Rows from block 6, named by matrix and row number. Rows with one number belong to one neuron. Each number is 500 + 50 x the weight over its row's rms, rounded and kept within 0 to 999. All counts start at 0. Numbers have three digits each. After the name is the row's rms in percent of the matrix's.
# fc1: MLP up (model.blocks.6.mlp.fc1.weight, 384x128), inputs 86-127
# fc2: MLP down (model.blocks.6.mlp.fc2.weight, 128x384, transposed), outputs 86-127
fc1.260 114:457482435425441565518418516498475410465521544568541505551449624442562464567456448559508552514575468500455539472518489505561480
fc2.260 158:583541466392555428477522528526542474531531498483570465553519467489496536516516521593575498551434493476549541492561508551560546
fc1.261 070:445412504460602391518540447639380475514535513578495587524540503567488456432503531500514476499534427489518496498481469503425488
fc2.261 060:469559442586426486417507494531457464400421473533514437483501419438513486469502585499483573448531487519496483563432553479497448
fc1.262 121:531411485477543438535399427476540467428634592495502494484486494488485447520531466530525529569584470505463509425573472481555463
fc2.262 098:527495407449521555436469435507519596564432471545491481464401567505498445566437481470448553442461556535452440477478518447479427
fc1.263 108:513474522481493518434457471573504388477526469541510461538381578555495450468545458511458443403623450507449579523524420453489443
fc2.263 062:509486435505435569438586559380507449503419490567458480482460577551612435479500431543522523479498508488489641566369508479482437
fc1.264 096:401479484509409571461431561586470473487555549546417523464469639526536542466497506473507479513522503504515527455528456463477465
fc2.264 109:472483504524557486517557536493465504411604443440491490502581456501348550585465449462496567481457540602506474481554493496598437
fc1.265 055:540547442522562459505460501522504486445493512432510412412503529537389560538493523500470465476511553556432515461510492590520598
fc2.265 035:513640476499478557592508474502487535475554486443526432537559480515458463575519502517488520480477537587521494565579556560558549
fc1.266 114:480560527560491576495474515492458405396531491497513553459389594504502438506550513483271506453522464532515502526465514486519543
fc2.266 152:429445514510451494559459501511477466456492453480377560427504480484502447546491469438474566457444528427442405464524426427486495
fc1.267 091:533549487456545473521489528483541406436451455468544458533502463389446489516490445540558418609473567548498523477543509534561512
fc2.267 102:597571424564542547520415582514550441438445463393509394500540470501457442510462408445475507472534608586496540524581523501551475
fc1.268 121:537561420494517541482442510477437453395528622552507567503436579470564442526487508452421541462550403500511615451521473452525494
fc2.268 135:492446441463483494481586538467475507386570412468481464445521423386412450477564512489509523482397488520464491542557488438526439
fc1.269 095:406521510493473556544440544527498481605494551536560529466496557505558602548516470527516447547531447471470500481488536546487585
fc2.269 105:430551561566468528580491520476532536525531487413515503540578458493452578593420413507533507572543502517545479404550437529566552
fc1.270 097:559499507581432463486454495545506439480477517455553437559505506535457504494471439489502516577675454546579535594485491552497597
fc2.270 112:435446632517425386553407492563528522521501572506441586493430553549490542459501545546536380525408420409511410419566432490451564
fc1.272 101:468436508508513534497457453573470433413567457525509470464447467567475533388567482475434476471495478508538502509453532530497512
fc2.272 094:387561551557403453625460504518459486392556479463508502523541441467502513554489541513540512550505448474556485478503501535573594
fc1.273 114:480438512481523519482427486497520378465593514527493505525452525529483447506566465546440505534643465495482569551494495430496458
fc2.273 064:497464496543522521422471546471499536445481452442454432433485482487459473465557528460477482462456491504446542507465463434499392
fc1.274 093:581479447531490372477449549450607485516452516432517455475465527452470395515552487508389500441546472569480560482598473466516454
fc2.274 108:435605561514454477545483522462450502521461537532572566551488512490579548530503496587587489566462449515547506476459510550538587
fc1.275 087:559496522505538549469370543492410480387525558463498452443440492545434502516536505493423492527502461495479484639489476437445550
fc2.275 099:428559610669450499504474548516521493486492486483437524496551442412445592485452515501505477535489459495521457435507435506465538
fc1.276 090:469463470501469487526462489534540395477520503528507490463444576530488432503558468523410518532610469486462586496478532491509538
fc2.276 051:481501554507494500480479530493516503461500493502438503407510456465513436513514530439512483432466471450424474430496381414425453
fc1.277 092:600531475538472461552389538434462473418547534509546420492483494457405433494512530470417484489515414491510492544616425487537515
fc2.277 090:487491468438541524559696557560523575575591431560463524464607472481577513585400505465455523477431555478477615533464473460502525
fc1.279 065:361477504459503487554533499493504474440517541585454662496469504494535481470493480537463548541514475517531533530453632500512522
fc2.279 031:586415526459513471403494517468475433480469505484548613446447495500509478480511501578486503486427544393462519437495404481434504
fc1.280 110:419383453489501477455460498532504398471575514525493469493456526528489419442549426511456507583629493489528609554533535471483495
fc2.280 060:494429555539494513423426515525479512444494504445445484430488479496497485498515583428452511428477449472437500477476452440462393
fc1.281 106:431577505559407566491452532514518451462408489463520527477446565561550503559610391512508458573553499492453554530492512488511554
fc2.281 089:467610493521484588553512413548544586508448552522501455489403598590459509557460470501517474482488458511506387482538552494506530
fc1.282 078:551499457401472550471537505441426500523508576458422407388437562499507496497511482468497388540496399561512522516452478475500497
fc2.282 074:510382500503467493402503514497491504482462504503401527445489503500527426416501520457443496416495502376437503495477413434414395
fc1.284 139:445487549472454490497501426538553460575465501505566467521355625560450430480514478485443498549556431507456474494483471494517464
fc2.284 123:560488501440561525478493462471528531578511606457545467530404563551490543541476516535538447518525426517538322490490503526541486
fc1.285 098:504478481482488518524487486530536388486499480530528472541404565515471420505553457557424481532609468499489591500493582541527525
fc2.285 027:472378489520479423393492501443471465417497467514423556481470451503524429501471609434484532476437494362448485462492432502395402
fc1.287 086:431461420454488486512588528473505430583505393576498522484535427456550500527455571506470608564540486495495515438379502521462492
fc2.287 138:564559474471531522475473553464472487499502545442549480574610411438558512525562526561564562538470453505544586555493524561543510
fc1.288 120:448478515492506542557452482531545416519505453538566460582418525548500432430547500543460446482589468460473564576454507473531504
fc2.288 077:480485467489472577423501571425570472542374514557466443461415579499579474454500438486496478514550492480453562504439444455501392
fc1.289 096:498556479533524524476369536516615491497467477428552409536523487537533465511624491490427592504572499533514527529447484480506548
fc2.289 131:495544493514514536529558481454533599567470554547551495579471604532555562443503487554562474527469471529577579531491590582488551
fc1.290 111:468465526451505498572455467544518386506504482564530488542439589579523430426556504461480429453598451497538544588488475508495532
fc2.290 092:452496482490498517509521560474551490542493461575404464423464548516538448500486474459490463494479530468424556459488475418475497
fc1.291 084:507445494431582588505517459568540500514570491487443433535440493562455490506629405503546464534556558491562475514511512548525407
fc2.291 104:530611472558535521525422464494520532467398495452535448479578429474506437566503499450453545442548567576479422536464594474500524
fc1.292 109:498500427505475512489536513477507456470496493508524531386370622502442458470562389495519391565509436495536580544524442536480580
fc2.292 120:527494495524524534473595506545491476469496474533440478414474497489420473492482525427430477437513454518429428488485466417510429
fc1.293 106:548509456514534450539497548495577434481536534454492438464507501590473496555546430547454558551628543465538521454558435404557546
fc2.293 071:473535492517460569567563416438427486515422536616441570516470563510576527503387487515523539539542471421531564560418499521503569
fc1.294 105:464474529520492490558452477547537371527490485577483494515439584581470464475534463465485466501614446508611582533512436469469568
fc2.294 070:504540456476515462541489595519560423536490501522473420460483527487517445508522494448507436546533460494461605458599480469540496