Weights of a small image embedding model: 2.74M parameters, 24700 steps.
Rows from block 3 of a small image embedding model, named by matrix and row number. Rows with one number belong to one neuron. Each number is 50 + 15 x the weight over its row's rms, rounded and kept within 0 to 99. All counts start at 0.
After each neuron's rows are labels from the 100 images, of 14848, where the neuron reaches its highest value: "responds to" is what is common among them; "patch colour" is the nearest of a few named colours to the mean colour under the peak. Only what is clearly more common there than usual is listed. The data: capsule endoscopy frames (Kvasir-Capsule).
# fc1: MLP up (model.blocks.3.mlp.fc1.weight, 384x128), inputs 0-127
# fc2: MLP down (model.blocks.3.mlp.fc2.weight, 128x384, transposed), outputs 0-127

fc1.6:41 38 37 37 58 24 54 63 31 57 50 55 57 62 43 59 41 50 41 56 63 70 39 59 45 45 54 57 36 46 29 32 60 13 70 59 63 55 34 60 97 38 36 07 65 16 54 39 61 51 29 57 36 42 28 50 41 38 81 65 44 56 15 45 56 51 35 67 79 36 55 42 48 79 31 46 39 63 65 56 59 58 58 44 36 68 41 43 52 40 67 45 63 49 50 44 44 38 39 69 42 69 44 44 28 42 46 45 06 49 43 47 65 44 31 29 20 61 39 63 35 56 44 59 31 58 39 46
fc2.6:72 56 36 50 19 49 38 60 62 40 19 21 22 46 30 51 84 62 48 43 34 52 41 39 45 57 54 65 29 71 66 76 51 54 64 75 47 42 34 50 75 62 53 20 40 55 54 76 57 29 64 46 59 23 18 34 48 41 51 48 58 65 55 64 34 35 41 53 66 48 69 64 64 50 64 59 40 67 60 69 41 28 32 46 43 32 42 28 48 60 35 49 68 55 67 75 42 46 40 57 59 77 44 74 60 42 58 51 24 56 16 33 44 57 53 34 67 47 60 47 55 38 62 67 56 79 55 68
responds to: finding: ileocecal valve
patch colour: black

fc1.16:46 63 51 49 53 54 61 53 41 46 51 52 59 66 58 52 68 31 76 57 77 49 43 48 45 55 41 48 51 69 47 70 28 18 57 34 57 41 56 52 73 53 43 24 88 49 60 54 50 24 24 55 43 41 53 62 49 35 61 74 45 61 27 41 86 43 49 39 40 54 42 39 41 56 41 61 67 41 33 44 39 35 44 40 22 48 42 16 49 53 95 43 58 65 25 43 43 42 40 62 51 62 61 45 39 24 50 60 09 41 23 69 40 49 13 57 58 58 57 42 28 46 84 27 53 49 53 56
fc2.16:41 52 39 50 51 56 48 60 60 38 49 18 32 40 68 46 43 76 39 39 64 45 83 35 33 36 55 35 07 54 47 23 48 68 53 69 65 44 34 45 33 45 51 48 68 49 22 40 56 59 36 54 26 46 59 52 42 52 38 42 30 34 32 42 56 55 69 39 63 58 60 37 75 56 45 39 44 53 46 24 32 46 68 63 52 31 42 39 53 49 44 36 63 57 53 42 39 63 44 72 38 12 14 38 50 85 28 43 54 54 58 88 48 25 69 71 45 34 74 29 27 43 62 43 47 32 54 40
responds to: finding: pylorus
patch colour: black

fc1.21:56 76 41 22 65 49 64 72 37 65 67 40 54 52 48 62 47 69 50 41 56 70 61 56 47 54 59 44 48 90 44 73 36 45 38 34 48 44 37 43 61 48 41 40 88 47 66 61 62 45 26 55 65 42 43 58 39 76 61 70 74 74 62 56 78 23 60 50 33 21 41 52 57 79 35 53 63 53 32 55 50 38 56 40 37 40 46 20 56 68 47 80 57 25 38 51 40 34 23 50 73 58 65 72 36 27 67 34 39 40 35 54 50 58 23 39 49 69 27 33 54 48 64 40 63 38 52 64
fc2.21:65 58 60 44 46 32 53 76 36 76 64 52 26 57 36 63 61 56 78 58 39 28 42 50 49 66 65 38 53 83 46 55 48 37 66 46 33 29 53 34 63 44 41 41 39 21 77 91 61 54 41 31 59 59 52 86 53 42 51 55 61 80 62 55 49 23 40 52 68 24 45 70 47 52 38 67 69 51 56 69 63 50 43 36 53 66 55 48 59 48 39 52 60 56 34 75 43 31 42 57 55 61 69 49 54 18 63 53 47 24 48 49 66 82 16 38 64 79 44 38 62 52 42 57 44 56 64 77
responds to: finding: pylorus
patch colour: black

fc1.213:51 55 47 64 57 51 61 62 44 63 55 35 55 73 45 47 58 39 83 55 74 21 41 47 52 67 39 38 62 72 56 75 24 43 68 44 42 42 64 39 66 49 35 58 50 29 65 50 67 32 24 66 60 75 52 80 52 34 66 47 66 68 41 74 43 48 47 44 27 58 41 52 40 52 48 57 62 51 33 64 62 36 52 34 47 45 40 35 55 36 81 50 51 58 29 58 52 56 59 72 56 62 65 69 36 21 78 68 28 41 29 58 32 77 23 49 52 94 69 73 43 48 74 48 52 47 70 66
fc2.213:51 70 31 44 74 30 59 32 66 69 56 48 56 49 31 61 50 38 46 70 50 56 77 58 55 68 37 22 48 39 10 25 72 51 48 50 56 55 45 54 44 46 36 69 49 57 69 63 55 50 31 53 24 49 61 41 44 29 63 50 42 52 41 47 61 55 87 31 43 68 71 92 62 50 34 60 44 53 36 40 68 34 56 55 52 29 16 44 59 46 32 36 70 48 60 52 44 42 48 39 32 51 54 70 33 49 71 69 68 41 29 81 67 33 67 32 74 44 54 31 51 53 80 55 61 59 56 75
responds to: finding: pylorus
patch colour: black

fc1.72:44 50 38 39 64 32 41 53 36 70 85 62 64 74 51 40 51 68 64 52 70 27 28 66 54 44 37 06 30 49 29 78 84 31 52 33 41 52 64 72 43 25 40 26 44 18 32 47 58 52 49 51 40 44 53 52 40 35 66 80 28 55 38 38 47 47 56 46 53 45 30 52 52 68 52 56 30 57 58 39 57 59 70 47 39 67 40 28 50 62 60 46 63 32 41 44 71 44 48 68 52 52 56 53 42 50 45 60 57 39 40 96 61 38 43 42 38 66 35 45 28 64 70 52 36 58 12 48
fc2.72:46 44 26 51 57 63 51 13 50 44 33 46 54 48 43 26 46 30 27 45 43 52 60 19 65 75 59 56 68 38 60 43 25 84 65 80 58 89 34 54 36 64 55 45 46 66 53 47 73 47 55 51 62 29 80 40 76 54 55 48 48 25 40 68 34 51 71 35 41 78 46 09 47 47 76 53 58 46 34 45 46 63 56 60 45 40 51 24 16 46 39 46 53 39 57 71 50 95 67 51 47 43 46 53 57 58 53 67 51 75 54 50 42 54 50 58 56 40 65 58 44 35 57 64 52 56 45 50
responds to: finding: ileocecal valve
patch colour: black; orange

fc1.110:86 87 57 47 51 48 66 67 12 53 44 68 38 40 67 45 49 85 44 18 44 31 51 42 49 51 83 35 48 61 55 63 67 48 54 40 44 49 47 38 49 62 76 51 45 46 42 41 54 45 30 63 26 55 51 65 61 78 37 74 29 69 68 51 45 37 50 82 51 44 53 27 58 47 39 44 44 32 62 51 57 37 39 28 78 39 55 65 47 76 50 70 66 44 49 53 27 43 24 21 64 43 41 27 51 44 42 07 42 32 38 59 62 50 43 52 58 72 46 38 34 41 59 44 44 43 65 47
fc2.110:46 61 49 51 47 73 74 25 66 58 31 38 65 45 45 61 57 37 40 48 36 58 57 43 65 23 33 63 22 41 54 58 43 57 71 38 66 69 72 61 60 49 46 62 50 74 79 50 50 64 59 78 42 41 54 34 51 66 53 31 79 30 64 89 66 57 58 42 51 58 49 61 62 59 65 76 69 53 63 62 51 37 35 61 33 51 27 55 81 59 54 50 52 43 55 47 56 71 68 51 40 52 76 55 65 58 36 37 83 62 40 34 64 82 79 58 71 29 57 90 44 48 65 39 45 68 48 53
responds to: finding: ileocecal valve
patch colour: black

fc1.382:36 67 44 32 33 38 53 45 22 59 41 56 58 48 49 66 56 30 58 53 38 32 28 49 70 84 68 48 32 55 33 60 36 50 51 40 66 59 46 52 49 52 59 45 65 37 51 50 55 44 27 40 51 41 61 47 52 36 62 57 57 80 23 45 67 19 35 51 46 51 55 38 43 68 60 62 49 67 39 39 67 38 34 37 57 78 50 15 44 76 56 49 43 64 49 60 49 45 49 62 36 84 67 61 33 18 58 64 00 18 56 48 51 46 27 38 21 50 55 55 45 65 43 61 38 54 18 42
fc2.382:50 52 43 54 69 42 37 48 86 47 75 32 41 53 66 66 62 59 46 52 83 32 40 66 60 42 21 44 28 57 35 59 48 47 42 36 77 68 67 64 46 12 49 62 35 49 54 50 42 55 38 47 22 42 70 49 54 30 51 12 54 07 46 46 40 65 53 52 67 63 42 44 50 46 34 51 28 60 34 46 42 35 24 54 50 54 15 68 79 64 41 34 47 43 45 57 52 71 40 41 47 42 50 65 41 43 63 66 54 75 58 71 43 38 65 38 71 21 44 48 35 35 43 67 30 39 53 73
responds to: finding: pylorus
patch colour: black

fc1.337:82 63 49 44 41 35 50 70 25 51 53 67 60 46 59 58 73 57 51 23 57 32 31 47 34 48 46 46 60 76 34 89 49 40 61 37 53 45 28 49 47 32 60 51 58 45 34 50 51 26 41 59 20 78 39 55 29 51 62 81 27 63 65 65 56 33 35 68 52 26 56 22 32 61 33 43 27 32 59 64 51 48 66 17 64 57 58 45 38 65 44 53 51 48 57 44 52 40 21 15 68 65 52 55 60 16 82 32 43 42 38 57 51 68 40 69 52 62 25 48 41 55 47 44 43 44 60 54
fc2.337:42 68 61 80 53 38 42 50 46 59 35 57 23 47 44 38 47 38 41 67 65 42 46 44 50 36 49 41 29 45 36 62 49 39 63 72 67 56 59 62 33 51 29 75 34 71 54 41 38 57 45 19 43 52 40 54 31 59 21 23 63 29 40 49 21 58 61 46 39 57 30 66 30 39 55 42 59 14 49 09 24 77 66 36 43 39 39 59 52 64 24 39 49 47 53 40 66 70 65 25 58 33 52 03 38 62 24 63 56 62 62 71 39 34 69 47 63 50 43 37 49 48 42 39 37 44 42 49
responds to: finding: ileocecal valve
patch colour: black

fc1.76:59 77 21 26 80 53 57 46 41 64 44 58 43 59 59 94 51 58 47 50 44 83 52 84 50 57 68 24 35 42 37 39 37 52 09 53 47 38 59 63 74 57 64 36 46 45 67 43 52 41 53 50 50 50 37 55 25 54 41 81 52 64 20 30 59 41 70 46 45 52 54 53 52 49 31 57 65 55 55 49 46 35 71 42 66 62 41 38 44 66 85 49 58 50 50 40 54 34 45 14 38 54 49 68 52 42 46 64 58 24 30 87 41 35 52 39 28 48 63 36 40 62 77 31 66 49 62 49
fc2.76:33 41 65 50 14 50 34 70 41 50 36 78 41 15 31 48 73 58 68 41 42 53 42 44 70 65 41 55 60 57 53 57 36 57 34 51 24 55 46 53 60 42 29 69 41 30 47 44 60 59 49 43 69 27 73 34 37 32 48 53 52 62 44 21 42 60 36 39 39 58 48 43 26 58 71 15 42 59 67 51 66 75 73 51 75 74 67 34 25 62 53 37 42 55 28 47 61 35 60 47 90 57 56 46 65 22 76 59 55 38 41 40 38 45 45 58 46 61 38 41 60 73 49 38 25 46 45 22
responds to: finding: reduced mucosal view
patch colour: black

fc1.130:52 59 54 40 30 47 42 39 43 35 59 58 58 49 57 65 45 24 61 59 42 53 49 35 54 63 59 51 56 49 41 44 35 53 57 47 59 70 39 61 36 49 77 44 85 52 50 60 59 55 37 37 45 61 58 88 60 68 74 56 59 56 56 66 59 26 15 35 28 53 25 30 58 63 65 35 50 65 61 38 25 38 39 14 33 83 70 40 10 35 53 74 36 62 60 37 43 52 58 48 41 60 89 56 54 29 69 66 50 43 54 46 36 51 17 53 25 45 54 60 53 63 65 40 35 28 29 63
fc2.130:62 52 60 47 71 44 62 62 40 67 62 60 61 66 84 54 36 68 31 27 59 47 58 50 27 23 55 60 57 50 57 42 71 28 46 30 59 47 51 47 71 43 47 24 42 60 61 45 34 52 77 38 45 69 50 50 73 35 56 22 40 20 63 58 50 39 63 58 74 53 47 45 53 49 20 96 44 53 67 51 53 55 49 51 38 72 42 34 46 61 62 55 80 01 71 40 55 71 49 57 39 49 36 56 78 45 38 34 29 68 58 66 69 58 57 43 49 26 42 43 49 20 47 70 46 63 55 51
responds to: finding: reduced mucosal view
patch colour: black

fc1.171:52 43 59 53 49 53 61 69 37 42 31 45 34 62 26 38 63 53 58 53 64 45 31 39 31 61 61 58 75 76 49 66 47 24 66 36 54 09 57 42 82 49 47 21 94 35 55 50 77 31 28 36 51 39 41 52 47 39 47 62 40 60 38 55 76 48 42 45 63 49 40 53 40 47 20 41 45 23 40 53 37 55 38 55 33 49 63 53 55 42 89 47 55 67 23 75 31 45 50 69 54 56 52 43 23 49 51 72 18 50 28 41 54 55 23 34 51 73 53 56 34 37 53 35 44 39 66 50
fc2.171:65 55 51 70 34 57 54 46 37 11 26 24 50 26 36 44 38 74 50 49 51 56 63 39 33 46 48 32 57 27 49 46 49 63 52 68 64 55 39 61 45 46 56 35 59 49 22 54 72 44 43 83 59 37 50 63 52 70 77 62 70 34 47 62 51 67 37 39 20 57 38 28 93 33 67 38 44 51 58 36 28 56 73 53 43 43 48 43 62 52 52 40 19 19 57 54 53 72 58 39 47 07 26 36 51 56 41 31 43 45 55 77 54 38 59 52 37 38 50 48 35 42 63 38 71 59 50 74
responds to: finding: pylorus
patch colour: black

fc1.85:65 69 59 49 31 40 44 53 46 42 59 54 53 43 63 60 74 25 77 37 49 51 52 38 63 56 34 50 71 66 43 88 30 36 63 28 49 48 43 52 55 48 74 42 81 57 62 53 44 20 46 52 51 62 54 85 47 60 72 71 44 55 63 65 80 41 26 36 47 48 48 37 47 68 49 49 49 58 35 50 50 34 52 23 32 72 63 31 26 44 49 50 32 68 39 51 46 49 54 26 60 59 70 51 34 19 74 73 46 45 18 73 20 62 35 70 35 49 32 66 46 68 76 33 42 48 54 51
fc2.85:76 67 35 62 24 52 50 58 39 34 34 35 56 39 55 24 54 60 20 53 73 34 52 31 49 31 43 65 24 48 72 72 62 57 69 43 60 32 48 43 48 52 53 57 59 49 25 51 32 58 53 57 39 26 61 34 44 35 57 16 53 35 57 70 58 53 68 54 50 66 73 48 57 59 50 46 30 65 57 36 28 45 44 54 52 22 50 34 48 68 59 48 83 28 52 41 50 74 47 50 60 14 20 51 60 79 35 50 31 73 69 52 65 34 49 81 59 75 62 50 56 22 38 53 38 64 44 37
responds to: finding: reduced mucosal view
patch colour: black

fc1.86:45 52 57 38 70 41 45 42 54 73 63 40 49 47 57 51 48 16 48 57 48 48 58 45 47 47 43 28 60 38 24 73 19 49 59 53 63 65 58 63 58 54 56 49 54 46 43 42 60 30 31 34 51 46 45 33 54 66 60 74 48 65 47 56 61 39 62 40 49 49 57 11 49 78 24 44 43 53 61 45 45 35 62 53 47 31 45 76 17 82 42 68 50 59 48 39 55 50 57 10 37 53 43 20 35 45 63 75 18 29 19 93 22 50 43 34 63 51 48 48 41 71 73 22 58 59 49 49
fc2.86:23 64 60 74 65 55 49 45 67 55 52 63 76 47 57 54 28 54 44 48 39 55 70 54 21 41 59 57 75 61 69 41 30 40 24 65 28 50 53 41 42 49 52 50 37 51 49 30 23 85 57 43 49 67 49 50 47 42 72 19 31 10 51 46 33 67 36 59 41 55 50 61 54 33 34 79 48 51 42 37 55 52 45 57 82 70 52 53 40 24 52 66 39 86 38 48 33 66 80 61 47 64 48 24 39 75 38 60 47 61 76 31 46 46 60 41 27 33 43 53 64 34 47 38 60 38 28 44
responds to: finding: reduced mucosal view
patch colour: black

fc1.229:31 50 38 48 35 33 52 45 17 63 55 54 71 68 69 46 38 76 46 28 34 72 49 56 53 71 74 31 57 50 18 37 59 53 64 49 59 58 15 40 37 60 55 39 50 54 32 50 45 63 11 51 61 40 50 36 55 55 77 52 57 60 47 50 51 16 53 85 36 50 56 58 49 65 65 46 53 52 54 48 53 49 50 56 69 51 36 29 51 27 59 58 58 58 59 46 33 58 53 58 48 99 60 56 46 52 56 44 32 00 38 47 62 35 52 31 38 48 31 60 46 75 46 65 42 54 21 54
fc2.229:54 47 37 58 46 58 56 37 90 41 48 35 48 60 38 35 44 61 41 31 73 54 56 51 42 33 38 60 21 57 64 70 61 49 47 50 52 41 52 60 52 48 46 50 57 73 42 42 20 71 59 54 37 36 55 32 26 59 56 36 50 23 49 50 60 80 42 49 34 61 62 63 70 16 42 54 40 58 52 42 49 36 48 58 25 13 37 74 75 43 67 21 44 42 52 44 71 51 43 44 44 19 30 33 56 88 22 40 54 87 67 48 48 44 68 68 52 25 71 52 59 47 22 66 51 56 55 43
responds to: finding: ileocecal valve
patch colour: black

fc1.379:69 90 37 36 43 58 50 57 38 66 66 68 32 12 66 84 67 42 64 29 89 31 43 55 42 48 60 28 71 65 33 54 45 58 50 22 34 53 34 43 32 34 69 58 47 50 53 35 60 52 31 33 43 46 63 72 54 35 43 56 35 64 70 46 42 34 61 38 62 46 70 38 56 61 43 28 54 46 51 50 49 39 47 37 31 63 36 35 21 66 36 59 56 59 54 59 39 44 53 52 61 54 52 49 48 22 79 68 58 46 62 77 43 48 31 69 41 99 36 45 49 55 53 48 47 67 44 49
fc2.379:46 59 73 66 64 68 79 32 55 54 33 41 81 74 57 35 50 57 46 35 53 70 54 43 62 49 65 57 60 55 53 77 51 51 66 51 63 45 45 58 41 87 69 60 64 77 49 44 65 44 37 87 64 59 39 26 40 63 36 54 56 34 66 82 46 55 58 62 48 57 59 48 62 61 64 62 66 41 44 66 43 45 34 68 53 43 44 65 45 49 66 81 63 31 59 52 23 64 54 48 55 70 75 41 82 58 31 23 63 51 44 33 45 66 65 38 54 52 48 89 48 23 52 25 63 75 45 38
responds to: finding: ileocecal valve
patch colour: black

fc1.94:39 39 68 54 65 48 69 52 21 61 70 36 69 76 71 36 39 65 48 33 28 34 54 40 50 64 52 14 49 54 49 41 44 42 85 36 45 49 41 53 49 64 89 62 56 54 46 54 52 54 06 53 57 63 58 47 51 33 85 56 62 61 53 74 52 27 36 63 61 56 43 29 51 81 54 45 60 41 61 61 42 30 54 62 67 23 75 65 26 40 52 56 47 64 65 46 28 54 51 70 39 68 60 26 50 62 42 33 27 19 41 48 54 69 52 41 66 43 47 75 31 67 58 48 43 50 40 50
fc2.94:66 54 20 64 48 41 36 31 64 65 61 42 35 49 30 48 31 35 41 40 53 40 44 47 73 53 36 53 47 50 57 85 59 55 80 63 49 51 55 63 42 45 35 59 55 68 29 58 26 68 56 38 51 22 39 50 57 62 46 39 74 24 75 70 58 67 80 50 53 49 60 56 25 50 65 22 32 80 53 41 50 59 40 34 37 25 28 55 43 33 32 62 90 60 45 40 56 68 61 40 48 57 29 50 57 77 62 52 63 79 65 42 60 33 53 58 55 41 52 52 53 52 14 41 33 75 41 28
responds to: finding: ileocecal valve
patch colour: black

fc1.87:73 64 34 55 58 48 60 73 54 54 63 35 34 45 55 36 70 38 47 45 56 36 31 40 25 54 37 26 61 62 43 57 50 48 60 68 25 20 38 57 70 32 60 38 75 52 45 48 65 14 18 65 41 61 53 44 56 24 47 80 21 58 59 72 60 47 65 40 45 48 65 45 50 49 31 43 45 38 62 58 34 35 61 55 42 37 29 34 39 68 67 41 69 23 52 54 11 48 36 74 79 37 36 66 37 41 47 61 33 56 37 83 56 65 44 60 63 73 46 44 41 43 77 64 49 46 66 53
fc2.87:49 59 57 80 44 70 47 54 44 51 21 70 43 45 41 44 57 54 46 45 30 26 40 39 50 50 52 55 55 40 55 53 55 56 11 44 39 48 39 58 47 59 58 51 40 53 91 16 48 45 61 00 62 40 57 51 50 45 00 47 49 41 49 30 49 67 43 51 36 68 40 61 35 41 56 05 53 52 50 23 57 50 45 50 67 61 64 40 50 53 55 50 24 46 56 48 56 56 60 42 55 49 37 27 00 55 41 44 45 53 55 44 61 70 49 47 30 57 47 41 41 37 60 56 53 73 59 30
responds to: finding: ileocecal valve
patch colour: black

fc1.276:64 69 46 36 37 32 41 50 31 39 53 54 47 52 46 79 69 32 97 31 63 46 45 40 43 66 52 40 30 57 45 59 69 41 56 33 33 50 27 60 57 42 74 31 79 53 44 47 63 35 48 45 30 34 50 72 45 50 68 73 35 68 44 54 67 11 31 35 56 38 42 44 51 69 50 40 32 61 50 48 66 62 47 24 39 84 49 34 15 50 56 52 61 54 40 73 69 39 47 43 53 54 53 54 63 17 55 72 53 31 37 65 36 29 25 52 24 61 55 48 42 67 75 46 29 49 39 53
fc2.276:53 46 43 47 54 57 56 44 52 33 70 41 31 64 36 51 52 46 23 55 63 68 57 72 45 43 68 69 59 20 54 41 46 59 52 42 47 63 66 47 48 32 49 56 55 68 31 30 38 64 69 43 65 48 51 47 58 54 21 25 41 18 55 65 55 54 62 28 72 56 66 45 52 53 45 45 48 68 55 36 40 53 79 58 49 37 48 53 26 32 68 83 94 14 37 32 66 79 56 59 45 46 27 51 58 66 44 50 47 74 63 64 34 36 53 58 68 26 73 46 65 37 51 67 66 68 46 08
responds to: finding: reduced mucosal view; finding: ileocecal valve
patch colour: black

fc1.109:47 79 56 32 57 70 58 73 41 47 40 61 60 33 29 73 56 74 62 57 47 63 53 62 52 44 45 42 27 51 47 55 78 49 32 18 11 36 49 67 64 54 41 46 52 28 80 50 63 58 42 52 65 19 60 31 36 34 38 60 61 59 23 46 52 50 75 27 66 53 69 59 52 42 44 40 63 63 43 56 52 68 55 67 20 60 38 00 54 84 64 35 45 44 39 74 79 38 52 57 43 61 45 61 40 56 34 67 48 43 45 57 55 55 54 43 52 65 60 35 58 74 48 67 71 65 53 56
fc2.109:54 32 04 56 51 51 50 57 50 55 44 22 40 44 43 52 52 62 37 14 28 36 61 50 48 56 38 61 30 48 55 67 45 82 50 65 50 55 63 41 37 55 59 44 57 62 35 47 58 36 52 61 49 16 81 54 82 40 99 42 39 67 54 44 49 69 57 48 48 63 49 28 61 38 62 74 36 74 61 41 50 36 32 40 60 43 22 26 40 59 45 54 57 36 33 63 21 68 71 53 58 40 19 68 55 54 47 50 76 74 63 54 62 36 49 80 40 43 56 46 45 26 52 54 41 46 52 54
responds to: finding: pylorus
patch colour: black

fc1.212:84 86 31 27 68 61 52 53 49 51 53 55 45 44 58 99 55 63 48 48 42 73 57 76 52 72 73 25 39 47 32 40 35 56 16 52 44 27 50 60 64 57 65 48 45 47 75 39 52 40 61 51 41 61 40 63 20 53 39 74 58 65 23 46 59 41 61 51 42 51 64 58 59 52 27 54 66 53 37 46 41 34 78 42 71 64 48 30 47 67 66 51 43 47 58 44 54 26 42 17 36 53 53 76 54 42 49 53 61 29 33 69 44 57 54 42 29 44 65 33 58 64 67 38 74 45 70 48
fc2.212:42 29 47 48 42 55 46 48 50 74 62 55 45 29 51 54 62 55 60 28 43 55 43 49 72 63 43 49 58 57 41 73 37 66 51 52 34 65 53 34 49 42 21 73 50 30 37 61 66 63 37 53 66 47 71 48 41 45 57 50 64 53 63 34 49 62 55 53 27 50 44 22 23 52 56 05 42 50 70 61 79 75 68 33 69 63 46 44 27 46 67 64 65 41 26 51 39 41 61 53 83 54 51 67 86 23 86 71 74 49 60 44 49 45 28 71 39 63 45 65 53 62 48 32 27 48 46 20
responds to: finding: reduced mucosal view
patch colour: black

fc1.372:41 45 27 45 79 51 74 48 53 71 34 66 32 43 44 32 45 32 50 55 39 94 59 62 57 62 69 07 58 39 57 32 61 44 49 79 46 48 56 76 75 56 65 50 60 39 48 58 75 50 19 51 60 44 49 51 40 77 58 39 54 61 45 50 41 55 67 67 33 56 43 36 56 50 47 62 58 23 50 41 42 65 62 75 49 29 44 73 27 48 67 68 52 11 65 40 62 49 34 31 38 45 38 28 72 66 35 22 54 46 75 42 30 48 52 61 57 55 63 64 22 59 43 45 57 50 63 50
fc2.372:59 61 59 51 38 29 20 57 33 50 53 55 39 44 53 73 62 38 58 38 60 60 53 65 42 51 57 69 49 66 68 58 27 35 54 51 49 47 39 51 54 34 46 40 78 36 53 71 50 39 62 61 54 63 31 66 48 31 84 62 51 49 39 70 82 23 40 53 49 42 41 49 52 69 44 79 50 43 61 63 45 41 29 39 18 57 42 28 43 38 42 65 68 69 14 51 47 62 40 69 56 82 45 60 64 37 95 94 41 39 31 36 22 60 41 25 52 38 59 49 35 46 61 39 51 53 64 61
responds to: finding: ileocecal valve
patch colour: black